python train.py --crop_scale_min=0.3 --horizontal_flip=true --translate=0.12 --hidden_act="relu" --num_experts=32 --moe_every=2 --experts_per_token=1 --widths=[48, 96, 192] --kernel_size=5 --muon_scale="original" --learning_rate=0.017
Rows from block 5 of a small self-supervised image encoder, named by matrix and row number. Rows with one number within an expert belong to one neuron, the router's apart. Each number is 500 + 50 x the weight over its row's rms, rounded and kept within 0 to 999. All counts start at 0. Numbers have three digits each.
After each expert's rows are labels from the 100 images, of 14848, where the router gives the expert most weight on average: "top examples" is what is common among them; "peak at" is the part of the image that holds the peak. Only what is clearly more common there than usual is listed. The data: photos of plants, animals and fungi (iNaturalist). In brackets: how many of the 100.
# router: router (model.blocks.5.mlp.router.weight, 32x96, trained with AdamW), inputs 0-95
# up: expert up (model.blocks.5.mlp.up, 32x96x96), inputs 0-95
# down: expert down (model.blocks.5.mlp.down, 32x96x96, transposed), outputs 0-95

# expert 12
router.12:448526390423453610466535563455510453478572552512440563569549520496598398592439537533498518514510497459563531460500526506509546482494474449498595542471496625563497565461454573526514512439471461495555494509439498490439526468532465552509528498469455517404480472602452378554505446480517541522
up.0:520536474506415461469471479495575472547580493485401483561501518450552429482502469481612500439442537465636514498440490496566564469528452503437492428465461615643504500453524428577568486498510510454515563507465419562541464560446422566483472471506504582476467492551494476459426531459530488535
down.0:468466584481478586530543450426495479467485522506506512478524526639546536457453522488443496529519475587517563528584499545550478534488531516445412588464467520398465593495461406355513488588586506469512478492545478506488435504503411471510497483546489480551551567548414456513612456472496460478
up.1:350549534453531448467473540480573507494460589622488375470486431384500572535537519460507517495410475479512517469557480540606491523500521459483459466562542562492500483414540527445516545554564508470540471488541424508475492464541492442524525451481442545567618486524479493580509518478521423435
down.1:476447546502459464479534531509505436558502509487445581536386406511534534463571463520448434443529569457539445469433556475508490522517467498525496435437468576614529556548500438530465608511470461507423516429555532575537539427471486452449445436513540595575510571527443474510543553513393519436
up.2:528465524460525483516547483527507551534470435432520455567552463489556510538491475485540492547497503540465466583596540483491470448436478489605531477465472471510463582573578384446386434532480471417471549489470454515474499594553567519598513448463393488475484553494523461572530613397524435485
down.2:518485514564559495495561452566424432453509561593507444508470513526472449536501512569472489503480553461544458451450568599610492506502437415392532445490440498531567430477578464459446559470527495431455480604593503466544610493521524541510480542433495539445496469608495464468444488517428448495
up.3:674509495486479513422533474491500503579478504454448445541479481440516501528523536481562463605437496530470539373537543456502471478562542526654550451425481504513483484539435557463462481566476442525490468536516522583530529595403454483487521439513492536545424476527557519504483441423552441468
down.3:579397515481557444551519441453561537465391542419410492444486478450448566497423497494500551472544577511513523506535476584558511478523506558477506370416502554533550441515467522496531393558539522586479449438475449530478527507559557471479487509538546570494480549580521504533483521476454378428
top examples: class Insecta (60); phylum Arthropoda (60); order Lepidoptera (50)
peak at: centre (33)

# expert 31
router.31:527492508408452530483393569622590539513581511598452458464514479523554420499481406506521516509494481587473467471482501468405424475473433545581459432483542479473550517520408427541494450525536552526561464536447481439516479516563567513497487548557481505517394536524470483616544503485546575503
up.0:480392510502499588551587521501548475489499407522505535475357458513521502462527584522551566453466560450534519452477459435458409551454472534541533452523438522557391398480477463506512627461471508516536607471612502438488588526468541526493464528537523539509453492556473502512521491452543476440
down.0:589472524498502419482460568541518521428558476500558551500466493506510445595447625482531529566532437503469461418429468525509506426455600526406478401506458556524468474523519455602533445545531555408579493578459493417480492561436523449576496480525519430451551567534505490460494514428513484543
up.1:408562440405399420466441477513522488455524481543489542401547582504512525507510528540547467506554488465571493596442538622538534567563504414519508556489559534542470526522503441478484495496416448525483509485359427568422432489495535552556436533512452477486529485511481557480589521490474578491
down.1:403481524448444491484465416500509440523515447475586452439561442465464502581549450525545534533474508474475373516493495521435585422535560453556522535457599476506561480557448620543436603537429529484451549453480482551540429529497592458535556528565490549491531503428478470483534434507549455524
up.2:546583455510527502490516533433493443474443458476470534404444485407496544441475579398525531581507508489465583484476457453526533530468447468676472543549459490534531514533407502512492535449473576605465434427493579564546545462471576440459476538518598491462483528535478526517512458477436563517
down.2:521582525480574517485462484473497538538464479535559467561491473469523515505495553494609520519528565531504457526436433409513521474465424483490566337524503503568590389502440484433520499485530464544416510472453524488492548514450592418470475457514497535592491469476604482572496482545555455367
up.3:523411477563532546474415521516569444459484543482593497477482616506448481510500476502452505474501514477530543511372471526549437536535535563423417493492485459497462557591554447414522438505473550481533435472553492514475527578485424434588578497520518492463417445574491617567460534521407529496
down.3:525488513462412450515567587422483524544491527466464428547463509543450525519449429534475460555496374517491548460532587522540415525468500463530514492514656516465533440542568477525405450536545444527531619544492484547461493573532513529472479563487450575536498492551492457553413502499400414516
top examples: order Passeriformes (52)
peak at: bottom left (39); middle left (26)

# expert 0
router.0:549492557580537362489445589469548463476512521519486552475570544508429637562555468520510441483559433471469483466516506499481470540517545592520539514545408472494559420493486547499469527442481476463358493483530512545451474460479488462496433495633494515486521525425598454457544498403521511518
up.0:349451541481594596504563482525530411445463551532477480505562440514469488480495571444504521564480529494472506524531481460503511519495466407521487458569391536501505391580424479536543462540513490391484489592443560514487440497513596508376449468562451546461461526536530489522555526517557506530
down.0:560472477508505514569464525472483435495457528514532527512461508634433409480564469512533423560553640470471473511481485494493530487567590510484481457446561436516535428451448435591451527505448510570517542417545559553512469555551435522379439514537456424536494492481534469487494450492564464383
up.1:456481558578521489660573496426416505386579569534533461534449487458471624508564428464539519474493547477514507477463467460494461449504466516572569427518468532535538517468410422463515444455499528474524544529576465503462528588526567556571489575509489412503494455449495488461542482426486463460
down.1:559447514614455575500484398480433547536451440460504573507540504520530540483469552556478413557450468576430467588600535441532517479481505519463533613491454404366585428502428489511501451575487510520448482497597527457500520549466546466445504553496456471440487490469554485471497572513479476527
up.2:491568434595481464506443434536474647509496434528446503474477420555404496472487456558471484462425583536494524475485508521497469450495542514521569472565495520547504450449589603536406518456497442488590445471552490499509532414483511549403526462508458495499401581541416504483530530510554483592
down.2:510473400536547447456444547560434564522501546545488513486418476512556548470518480447543474463521464453452542466492487499470403520497523496563445524528512511578453624522496504405482474492570513488525559557455530489510491553434448606560394524452394527685495489494451512407510513502531510516
up.3:496473450493549557532494478469490391506569523549355521565543549537520607462524406492487579379468499456480528555526464467495489458587534477536414495548505511594505483455525561478473472503521401590447545616491519482561495522487418517475493431455537509514542464530383462507482489473573487495
down.3:448472486516599463404507557444528554531561530490599539495546458560512518539474451574444509471443529502423474488488568567529528454449523459451581477446448486520586568493511549438563411556407524548496555538510484362475476538461491490479409498421499525491472548434465624517520472573504548509
top examples: class Aves (99); phylum Chordata (99); order Anseriformes (51); family: Anatidae (51)
peak at: middle right (25)

# expert 17
router.17:475419493454597436545503530476499617479439535452454556465461508551476492546490658538505499499462544459459489486540503467483472511542427383517555479567480500464609433488453451416484505499385527475415527512570483559583522493443471523499576580503576483436496524495547513492473415442478517533
up.0:551418480435503465582627515539522522503496525498504502433552550489421548545471473521494406474591529507515562548549517544507564429563616481486510457415503440485574433548566545516498477439527550529537457576425582388437472468452486463380504474449472485440488503495585471489470545471505515467
down.0:584471487537520524593487481522453526422448495594490541507440478619477473481488490441540504403465564523519433418551510527644483481527435473487553419545526534492496467454606562492424480474441480533499630433488545413431470556469447549441518558470483484505442520482485573534501543539498545475
up.1:561489567550547557454460423527480529435572512500455494483564515541534587550430527520471452422513448518489576530512562544496475477515472392604513547478519557444572481483509512526444468445502445569511571368422460479531537542418460524514590495530409460547421470535477554437466575535447542449
down.1:553547534592419463424487427464490510459543533507555585467483577413518462482546470486506548473433511487562469451514440475499459398410547468545540504579429484575558481524490489482454413482469491581480406594462584523483466464554526495549442549536525512439494513650505561566552480513467498533
up.2:517498404474450516551478504592514433544478495527509441512441387529545419554553577520521557510515472469529464461505514419472488591503440514518496482559500467449529545562437507609515506510492519591486434550534494442572448497431485504563495513532575408354414461473492507524432544530619498472
down.2:482532501460434535530589478437509549536518434468570524569515598424440429388435505525494515480493534589389511522497428485507544491495624584495544550520544483442495570442483532476509515463440593507551522540457459418475463528489507473457446532546506452523533519519443557491455416451618533574
up.3:500503499401448583424502442520507537513494471634463526467600507467570489457489506518549485551423464504481508421410472498561512512468514378471519433461531484529461582442561488514521402532473550515508511500382481526593434448511504520557557513469420558557449518493528555589436516534445495578
down.3:554489465459433433475490530589507577416612538488492479468560485385513471546532557545506474590484543421485458436444533443459517484541523428515575546480531529508554538539504484455454487458549437411543496595472516441522505616427541494578395491567465498463476482558555503486413471506507442553
top examples: phylum Chordata (96); class Aves (95); order Passeriformes (64)
peak at: middle right (38)

# expert 11
router.11:484543411470503444462469538503450420515556497496440528495527501507525632611415553479460480483442574490468524479490503452541534553540515431455572499604507524553561506535443536459476476589364538493428431500447494609387519449500496445464533486509498557511446583503571497501518411481495499466
up.0:460578420487534523519536479547527513548452489496554543559462488479532483482479473600489514494489412437485488474427550558518475467509365446452501462502591495501621510492427556590442387419462568491472499533459443539548552524479551451519565477488496447473545540465494506517391584611558517447
down.0:528414405427568526464504459537560415498455418452505557494488519520472515473525541501581469491475495502561402513488513417484644556501562483573542554491542448463488479480440417557570585536511528447524531447589455434557503433557537476542539433439500419493492493443550513452432473501577537544
up.1:459581513537493593478403544511523507451432544357511476393494482524613515468397526420506420520478520525468531491547442587489650517461494504494529481458469516389509477511550448507448532527495528520492554494541527455548532568446470408538471543444546532523468549520543547491553427453474530495
down.1:513419554514527386531481492468581458570555568483613493485556425512501563472492606458441492581487439521527515476526501576539402545510531505541570476563531492476516480494566477540498431466480457476387450512421529543406479472442537449529457498590527535597497417506466527481513506454453419441
up.2:473550491573436471475472531536403441572470579581525416486474504483512466485494498523507471613489501400471537535554490459572567484524470568562519505515433573564525587470446490510576485543443422505498555443392525513478469466534458530498465503443513424557504507493336442509497567508454591521
down.2:609463452419503491492490498424439403455492555523470409493512491621570525440531456580486515461499523573415570464444510430473541490429523435489548538504571515442467563458438535463520491567520462572499506448557521549464546457406623583436509469475444517478498520585546483544457525535529518513
up.3:523461444491503545550541544545502475494388489583440534484566527463506399510574535594504510436529523510477516529457371543520486479488578533500636435456501515441569503500432481481544552535589531465552532576547479473412460563517527419475548475467492459400420454436557509506501549478431453479
down.3:506542503441547486498503407487433455476563490497498471520535623537500445539480523507542467427513550583503616518488500400411497522494531519470509470502497485379490488489383534400573510419487508510529519467549590449511408421545484431544518605495493491496512481492501529415590556490599539477
top examples: phylum Arthropoda (64); class Insecta (59)
peak at: bottom centre (42)

# expert 21
router.21:526553456430536565477590557496416453451540457397495504507523573488531473488538581502527579466428554425434404449540494535468462488569440440517473431502566517471488413537504540450451498568504589485542505547559506557420507508576453483485416437420537549468498480474432471549514410507419514441
up.0:468508546486455490478450409439495550581405502513478507612469497503567392495642557536465438510460490482509526627471492473554492525460522489420516576489502488436545543490583547537513419575499493505511476419530440538532534530537476560546514478486554528530505380482455495486462439512453373534
down.0:498491545468456445444501413461547525582508525473532506525484452492484540441498492499578437472458481442493439534528564474396516525520580524451488445501400487589515493540515516562418469515398533506419503467534575506475635423519479541551486536511521549577499510543404560531516561383474377500
up.1:521468557548505506579456484455416520500509512533451615393394567530508490563524526553520444494522424490467459543574429535498503502480558588462586467477461498522475446594522528483526431490489426464563545482553494376494520443475469597452372489506527486503446493490490475467515584533552600493
down.1:518542504481532532479484419565581503449569545523494471501469472526429515474503511599494489561481527575550527515407474478608439420483504427403489466532386368495463562485450551458458474567505466590573533565557488509577567482555492539488497442444483519506556464504511494516390540497507579430
up.2:503479558612500517506426579459541490548502418445475417456439460504563424439478478533504566467549515494522479541463518431510540525492480459417575478528564494513458494554483468414489543437502517573494532519524551515525484484580596477513507459635380412496494536531505406576546432543440426551
down.2:504451492574568503490456513491409465480535444487443463450508505460610415504436566486501418489484437517579502561457491493535425575426559448467506557464445547467526527583548494537485553562571586557460539474515478488545549512481541415549568541482419533571481475380595451488475494422515435458
up.3:442500537459615505522601546507523511508473547484564492440477575470435483508572443536515495565531572453444570454481490476589531541491526557478473422414513439454527524486411506537547465474502526564437456437468499502586470637518505491428433510520490488454485520365444523447491541416567441549
down.3:468530449402473510462436504446482474551561422486557487578484452467451483491538534550455449438488472436446430494508479538455503554494457472518447510456589482495469562617485430516494547515454511473494460467557530537448532433500468432550467482540544513527585553560433486593471607558602616607
top examples: phylum Chordata (100); class Aves (98); order Anseriformes (54); family: Anatidae (54)
peak at: bottom right (76)

# expert 4
router.4:498586580444493423570447499477481449499529447530561551500528440470467432477584439491577438496614464510487476516452389555498498526523488585390506543532506512519466476606450517587535541532565498570541528417505505381396576477454496445518444463532535464464526493496536482556443539452491542502
up.0:464568510616518472530486481480497576516514483541492550342454384482537473503472547470509431476512517443483464524554428470543539445539468544492475506469434505488524530591639544463443501463515472526472550529474539539500486513398503600502483563423461491419537493519420549521533432576505616477
down.0:479529458564526460509530511541485449523581550558441488505461464534556580497460522459504491450579533472588552520478459599506515386415501497632350456453492581513603470453528487510441463571442519495536558539530521461482486476452528395509424423427501477454520495551468542554498480508539537537
up.1:483490493551531534585510491555504495631445497576556506423533574512509476490443494531433505478465543455566442503516459407493488464476523460431597435614494414523575485546476490526412511451497456516429523513535465524488535516412597517564521483470465482517507405521554365509461520577484582446
down.1:491588464492502410450413398539525499510463480431499448593453512561424485521481519468531456434458559460478571481539559482539562451553539556509464471476511426510492531518444426465570505521497459491526506422514565468587447537598597383557456520598484466494471528527524470471529441470561439601
up.2:463449633501500511515572440499393487480502608464569415586560500517535520551552469448372508490553541414490490523550541429474507448468531520495548521565497521518500456416446449463528495396600377522496536478505443405546530508450487476546551521454428514523497522517570513465519459509493538531
down.2:440493561455519423517494471448493496488592440590531434463532585504464479547487482505493460489445496562521515534498489418476480495434510594558471513525422421491545619466492504389581588481460547511465533585571565550484450379446462456449500488503420462466557482470566499508530581506511567428
up.3:534526497617483459546441557530479573507455451535334499470514560524502553523495463482576488490488437541525535532505521515491478462445579458390575480495446633492592519477496511547498398475487513448409521529470423542474494491377507434504507459502499500573572541452497493591540524500446541483
down.3:485449584588505486414512479503434550512460494483512497546494541454560562502473505548445470564514617546460515501525473433541499369515468529417510455583568406452534440493521544486448563488407594531542561505469505492424464473494569610538510562583542480522437470418486435488490570453537471486
top examples: class Aves (86)
peak at: middle left (36)

# expert 22
router.22:500541512397531594517551512486413541584476495495556404574403446513471477419577392441465561506523505542569521508443534505523519502521459493481389501550535500569479552522445473444460536553549569519581583505541510414519465522498506421522556483536554520515641479520451506565460560486524515512
up.0:530510452439474476485585474545488472575455520545589526439486500589400481532465532580523504490530483466503402485561480438503503603520510527560555385480507449511470532520487526473446531426522534437523500545517608439468532434479390509547400457581527558493410393572538494464537504495526438503
down.0:440517476510511510480585489515495469537456499476448503579505366517558446527392473390455592457466588524413502456474443463469467552431590491436564453497476473491520520496478440498603400546622505478508447499512542469492495526495553501572562539506554555587476475555521428561551516460540534518
up.1:370562572558462542537541379552509534511552563614464421513498468542549495444451518478484435454529544475561441524517417512508480453561486559549508551531535433578522466487379519440509535520448475504518556460592494503566491433481432549496458491500591455489428477522501509563570450466433509450
down.1:531554467572485483442625510546474420576572438470440545577456395460446475551597488575445511493489492592460464503463499499473520511522584488519452574496515508415563585402458477578485475560494505445490493526442459464588479464533545500402564464489502507517515468533457553458439494419480576503
up.2:461508417453565477546535443532444588455439461499523482581499481471489479495514515514477512582536505435436501417543608458514556406455501544382492444444506547537571562467454458392467433477467575539513481576373543546451484552453479554516474461572543552550526477509499611517486519556515502503
down.2:498548470572449456557492483485560482514491493541471483435453530463503567490577505446491531421493430432480460484565529529453529572562517496500412493531422431500448525510533341428472422500556419511646554537535488428476488492514471573563445565518531574510542427464531508471508471502613471557
up.3:480529449545554583536489431452570529561566426434455503531477504392466543426579502510508531482411508460533464441461530424480521505492536492466550544517405550555493489452427562476417480424440548521477585560566542527580462580464489434528439485529539502531657559487484462525441459526494493500
down.3:502492491490516458415471504481542457521522556513500495396355492467486570536530463471489552557544545530534569468558497457484461421457513563446608519502564494489526501400548476544485563474487486465477512512475433464540491540518406615567458436470476572516519477414558518572426453566608599507
top examples: class Aves (83)
peak at: bottom left (52)

# expert 24
router.24:517526569496489468439451411490601546367549524545525450511455421493517549419535515438485532497461524517447579510480491455415479485457592521550454588431505478545619626557527555431564458498465511482606479439507505473454537528490498495492483497473419533521502518515439465454550482580413494481
up.0:532550495465462526504533448411475538425528412511504447545439569473509567435551580509473534533538476527532500470417470447377538463379410465449451482539485551431488552477500454598602511489513519534437595585505481565585478481535479487505533587430528559537521542493502548465536477431478550463
down.0:563538526557500485539603478468471465567473400446526478474448543392563512484497503569397463556486491451449530431517574571465463527586550471475498435495427447505496449395531493491542484567582438517572530468504490433505506500487527460543511505563414527500570603527541377533515437504484455434
up.1:495539526482525463407533495522475504472485521571406563493493552346560439438475428564555507483548555513509503435464485506585567486471580483454589505431464550521519439399540576521576483507494487564521486499376554426537511514564464551506481493421509531509430502493474594510512498445468405549
down.1:535526431445468502524498460484499506500421437530551493422546525545459509558387566531523532469555542567501488462568517443511531448439527569498478473561558435424484443393479635581561529422528410374533481477557485496468540500518546541470557509479495475556548541499520538502428551395520538445
up.2:533588476496456481508522439601407456473534572438522499551511512416481500498563550514605538523545511411498532533464439469542501484498486541516421532582534496518510504437443559436540451500412545467386536493441604471595519511472450533573473532437504487504526403537596475465464515499542402432
down.2:466537571460461494538427448504482518567550455490534537583463511514502584555475424593470464451467541530579431471568382437537473501489541498389411496503526492421503483578557614568539499426482536539605478586471437563470468493503519490488470501475529539460498508535454488496365492544529514548
up.3:544434456495517517520515413528438456572574480602460522461519531452468532510503571544473480505434578486444527556510474465491474545475414473586433462573514489612520503451576502599521411534534444541584455514477459555520495462464453571518500483504581485585375448528554459438566444484481482424
down.3:476430474518475540471493462458501385493504518625550484497571461568497523506509535487513516541547470539536391487514549413458488394481489537484447446560569401509533513524456552520482509471536473501455388472546463498586518542441596465535424526493582555485415398460535567429502535578521557470
top examples: class Aves (85)
peak at: top left (34); middle left (28)

# expert 5
router.5:541475506511488460468440395567481529485604468440562392521506419489474492468517528477530501570470445515471512521419448523512548491382506483535489532575493523459408418601591457451635600492494552517575516513509524494482497459467502403496475493562511487543475392486537535437483498472562435528
up.0:533512518491505437511452478514467425469563485506513420525466491525508539500474487510496528497393461485499459509416485442521486551485512457369506517488502496478504489463500564572469611546573539503601430494554565465508504521562447614547341482487591621476431494508518428434593559483483542499
down.0:462508588478487550464394473534478485440558527544422632477459467432567522464483513490423525493504545586455607470492513492461456504487470625423528553495429521499473514592483466468540432532534515450392456502486449534428510499443559502487532498552592474489513554499548513475473572606471472414
up.1:466455475406530519439482460419513500532577568446467540571486522434498483615500545482436488534492470501511496533527517500526616507436487469602443484514564535450514531377507554528524410410493500403450512501535482472560453493449424536589491573553455544465616542500542493517449405543488510538
down.1:487556530566619549505534348440476602519449550524492453383485534491574499587488430524514544510544539461538525515498431535430564495415470438510545509601538465470456540430558431473501452474517522490495479493426541424420547517437505562571514510478459423528530524503443494534490557493504557554
up.2:532494515501449479543528555533499491450457512381577535426384481569474476535589494470569530535603477399484467541487531434510534437460435518437422454508554516513415444563437588460541530503566481485481527524457527577555522512478480576490487540525563464531522559405463489492448556387457548547
down.2:509512516485554445424505498490577487511576463476479454509472555490502462551490492535555494441380587532504573472478548517455502568530586543556439488448522485482560449607534427402446494484582560565423514503482570440562503482497524560505445544542427470491401434434526511412621489455510470450
up.3:485540522598498465471590417484471446531532548428515519508518566475470603526498492551573517479550488532591427483465457387431468512503447519482538495439512591583513462551522496490520521620534415394560437564459541429448519526481509429509529499510490559554450492462510568384495432502528493445
down.3:344456427405489564478489578513569548516464419454450484487499578511519632436475526471549586487455492471447559581503524456464463515494556482539620495435501534524503471526508499622447507507599459421530478449532493502495566534443546550506450530468454460564510497496495473429512509548506456447
top examples: class Aves (97); phylum Chordata (97); order Accipitriformes (32); family: Accipitridae (29)
peak at: top centre (46)

# expert 27
router.27:509508537544556527499504515529510440629496468522501363565481513516535529570403474488440479494464504530422475454487376557476447439517474543515500582470452451458497488513529489410474653513532376483572497536537549480542470470565491495532438506431517513461530497483474537564528456632532514539
up.0:580518448588465431559477441522501451570460536597501527469475460473471517533567573482549521538512533528420540478471429505442522445475588541568464537489536415495440501535383431588384491504452561568495445460433592499531559503524513407488466460557547470492450490491479488558454453544510587457
down.0:433508525560521527477470490465576499659567512491592558479463431522485529528529516497496460429478406587508485409567522632426479462576528491421503424474561502461535502475487443528506499501436469485559512580526540440527505441545459523540480477468444532525592480508503522445402523532434430419
up.1:526533481587490385521501476589436580505465557523500498484549466472483494496435533490529547548562559507582437473503555569404587477488483506492519558454556449493438483520382417503445511513543471521467421489450497462481540467488587523421473484496527392434576407452553537601531569546470539527
down.1:451447535561467519485602522497480503600506595537558571451459449526474533616552492534534496488481464535400524509491556508488555479514518400443475492473547470417542499409562490486594423479530517362436508584486396528524482539511414539495523475456556491498533458459483419506593533444511499502
up.2:451462629505542512580497457480509448489507488506519463611533435508489418544476457465462530443529474590498484429490545481505490611496521542457467524441455588486509439493523500385597592620460439540501516449532557466453500472535537368546505526479428561556488503529547459458466513455552496440
down.2:494496506427525539425449458487597503507448496512450508580529488539498398477532523515558528521565536447461568532529496568513520508420494579456488522485481467538446501423489438452578606358581509491528437516503539607498462493494518461552515503515623542439432483515510556456434378516570466505
up.3:467520485476486446494470528568464408421512493436476498466505454503583554514489484439485493556568509547471553493506551443484568583557503511459503486495533493474554567505409456390534411557552544450533537519574487465463495493602536409479581622453462400544450522432448418559437569524474535542
down.3:488491433544544414569449457460486500465553512488486562464480501593517486488454441615513407487615549437427503527576510438464473469505496469473534496527428528527461521483556526479470488521505508473396536591539585548524589525518476423525336424503542470497487501468576542536523417543482449443
top examples: order Anseriformes (38); family: Anatidae (38)
peak at: top right (52); top centre (34)

# expert 18
router.18:502487525454530589521559520492571496482524451564487548496359526509550410429468419525531494411465487563543438510417594560504462508533457546501429453485444507535614527555541441532497508567535512462441519477532513390412483548459449469537495453546479515499518426472465528548475652514487483462
up.0:514528494437436472495516470486490347573464463607479542464510544447544437554485424542503577465465583528530510504455603549461450516475544502418492538541527454564529526460481584464521545505485451550590427496512440471399482538478450505432538505463475573596517454578497529572554429442458553494
down.0:516429502383482575489535388487564458547433511447568556463573474550551499434528458479525558499472586440462536502466409576566495533508482515432496472543511440519530473528556516526556444525463489524474398538456600455432557509426526534613456547478587440563409524441478475514492485532533461503
up.1:517520587525560431560549526399471390569486497433573433554482468566440453411487485554489586494490505568472497524514440534487456505452531470518440507505501518509501520532530484476663447468540437451582428509404499503513522503534580497556518476486388446609457460467453511522511464508451472565
down.1:476471580496470488512502516512539533435439452563582485502468459488511589551489468484553519494481457509569497437523464574533413475467460440575530494506504475524606495477510491394511437533513520458478455543431494514513417477491535439563502557636434485659542603538467487555516494465532460370
up.2:475580505494535497506531487532484477426459501474526498546533431541524532544452482446476550518403517587534505502466456487454504522475440500556464540419451441522453487494545464440437501520543561571467471440467506551502524423573454506456518454540606533585531424461578473677483415428514635481
down.2:493529455534548416589488461518503483486426572520498453532461453444461490482384430532482500523486532555517502511416507422437499587474495568561535477464499540531544569541498491573440471506490411572470575358453521508547461510497508507408566517485528494503373496534530603592521506484511609501
up.3:470475509455547532480590498455539438440422499472537470522444489590510542600451646451518498541390513469410426476566545576561567485412528500534475524488466495525543473495526517496431485554449554533510432440497531491476507527591420489467406491472473524580482512466465510491513625503418565493
down.3:459502495506497403495496604551492470485501521400599481522554394437513445491516494512512516479466503572508574467444529540415512561535534570456508529509499498527502426430466484446598541458478628609545493425403465404510500461540563461471584505518450558536602502468464495495487429495457456513
top examples: class Aves (96); phylum Chordata (96)
peak at: middle left (37); top left (32)

# expert 14
router.14:518482492483482595600536549453497570460500431514417526531506517424451475509498494593496538528451446541428454499446508459582512497511540515565441506466459482532556523538515512405497460579480508530594532499588500583515510541407583430541526466513600483485582390455485478480450372513545422499
up.0:506510460448453548462538530470573461476515426520494532540485437498610455480502562491434521428518512522596451580522462555467578423422491456510496542406456490474484514476575462541540461560487496590448515464543557519563383539605457471512625433398494456570485537487500439455456513552484529526
down.0:502509504500509547527465507493638515516575496519538487519613508569599490411510433524473433592475553549388519482506528477514558484415570515503436449489533466537517436516519425446548471600503592527433521486441573496463515503480359520480540468462494522445507537565430518427444433445499511494
up.1:564570534416492468469582444449399548494476521427474396539530436529518487434505533565576572541457492494496533410432447594473506537527536458417463515481423514475560458441552489481463506428514503457452576574469534499490463587599522496552496522477543461454522498558605509452481615481517510450
down.1:556465446512523501496404574574429435563332520450553459454511511532497431479489494534504405495603494463494578593517515541551387521467424461538502469507522584399489553458514473552493490558521455418491485445488590532506466564519491423454538521460490549591520491491498486483509548554463536495
up.2:500571445582541531403493479513526467504417626532487566594467583440549471545454594473456471532545485517493487415491502480434531500478503503460493537564590509504557453512540495514500479568485517474549513563473547363444539516537523463519499417475509434490571523519435418437417569536457405452
down.2:383603497487506585502451591483479430567529472499510508563478552405467469528460485449490546558508541499454587588420484519509511511516523514408483494437529416525500471547548499542542572479513411435522443494442545570534569381458448514508541434599469481572522507486490571507387494479529504505
up.3:563545527554418470536498381545470546533514444567560547425521482540499509579453477477479482526433451484558522481470493507549509496636431537439488503505475524425501520472414544576487529562498480477522540503445469507496482509384522488393517512540534482464662586499442568485509482457553392476
down.3:554508485428535416487505435537472537551541531516384504489452524460437461451497543455508464523439451556455427503495555409499412466471596526495438484475396448535526526520467462557495581553493557500531502573553520522450438424586548527586442542472540531476467609426503517511534516526568584405
top examples: phylum Chordata (100); class Aves (99); order Accipitriformes (55); family: Accipitridae (45)
peak at: top left (34); middle right (26)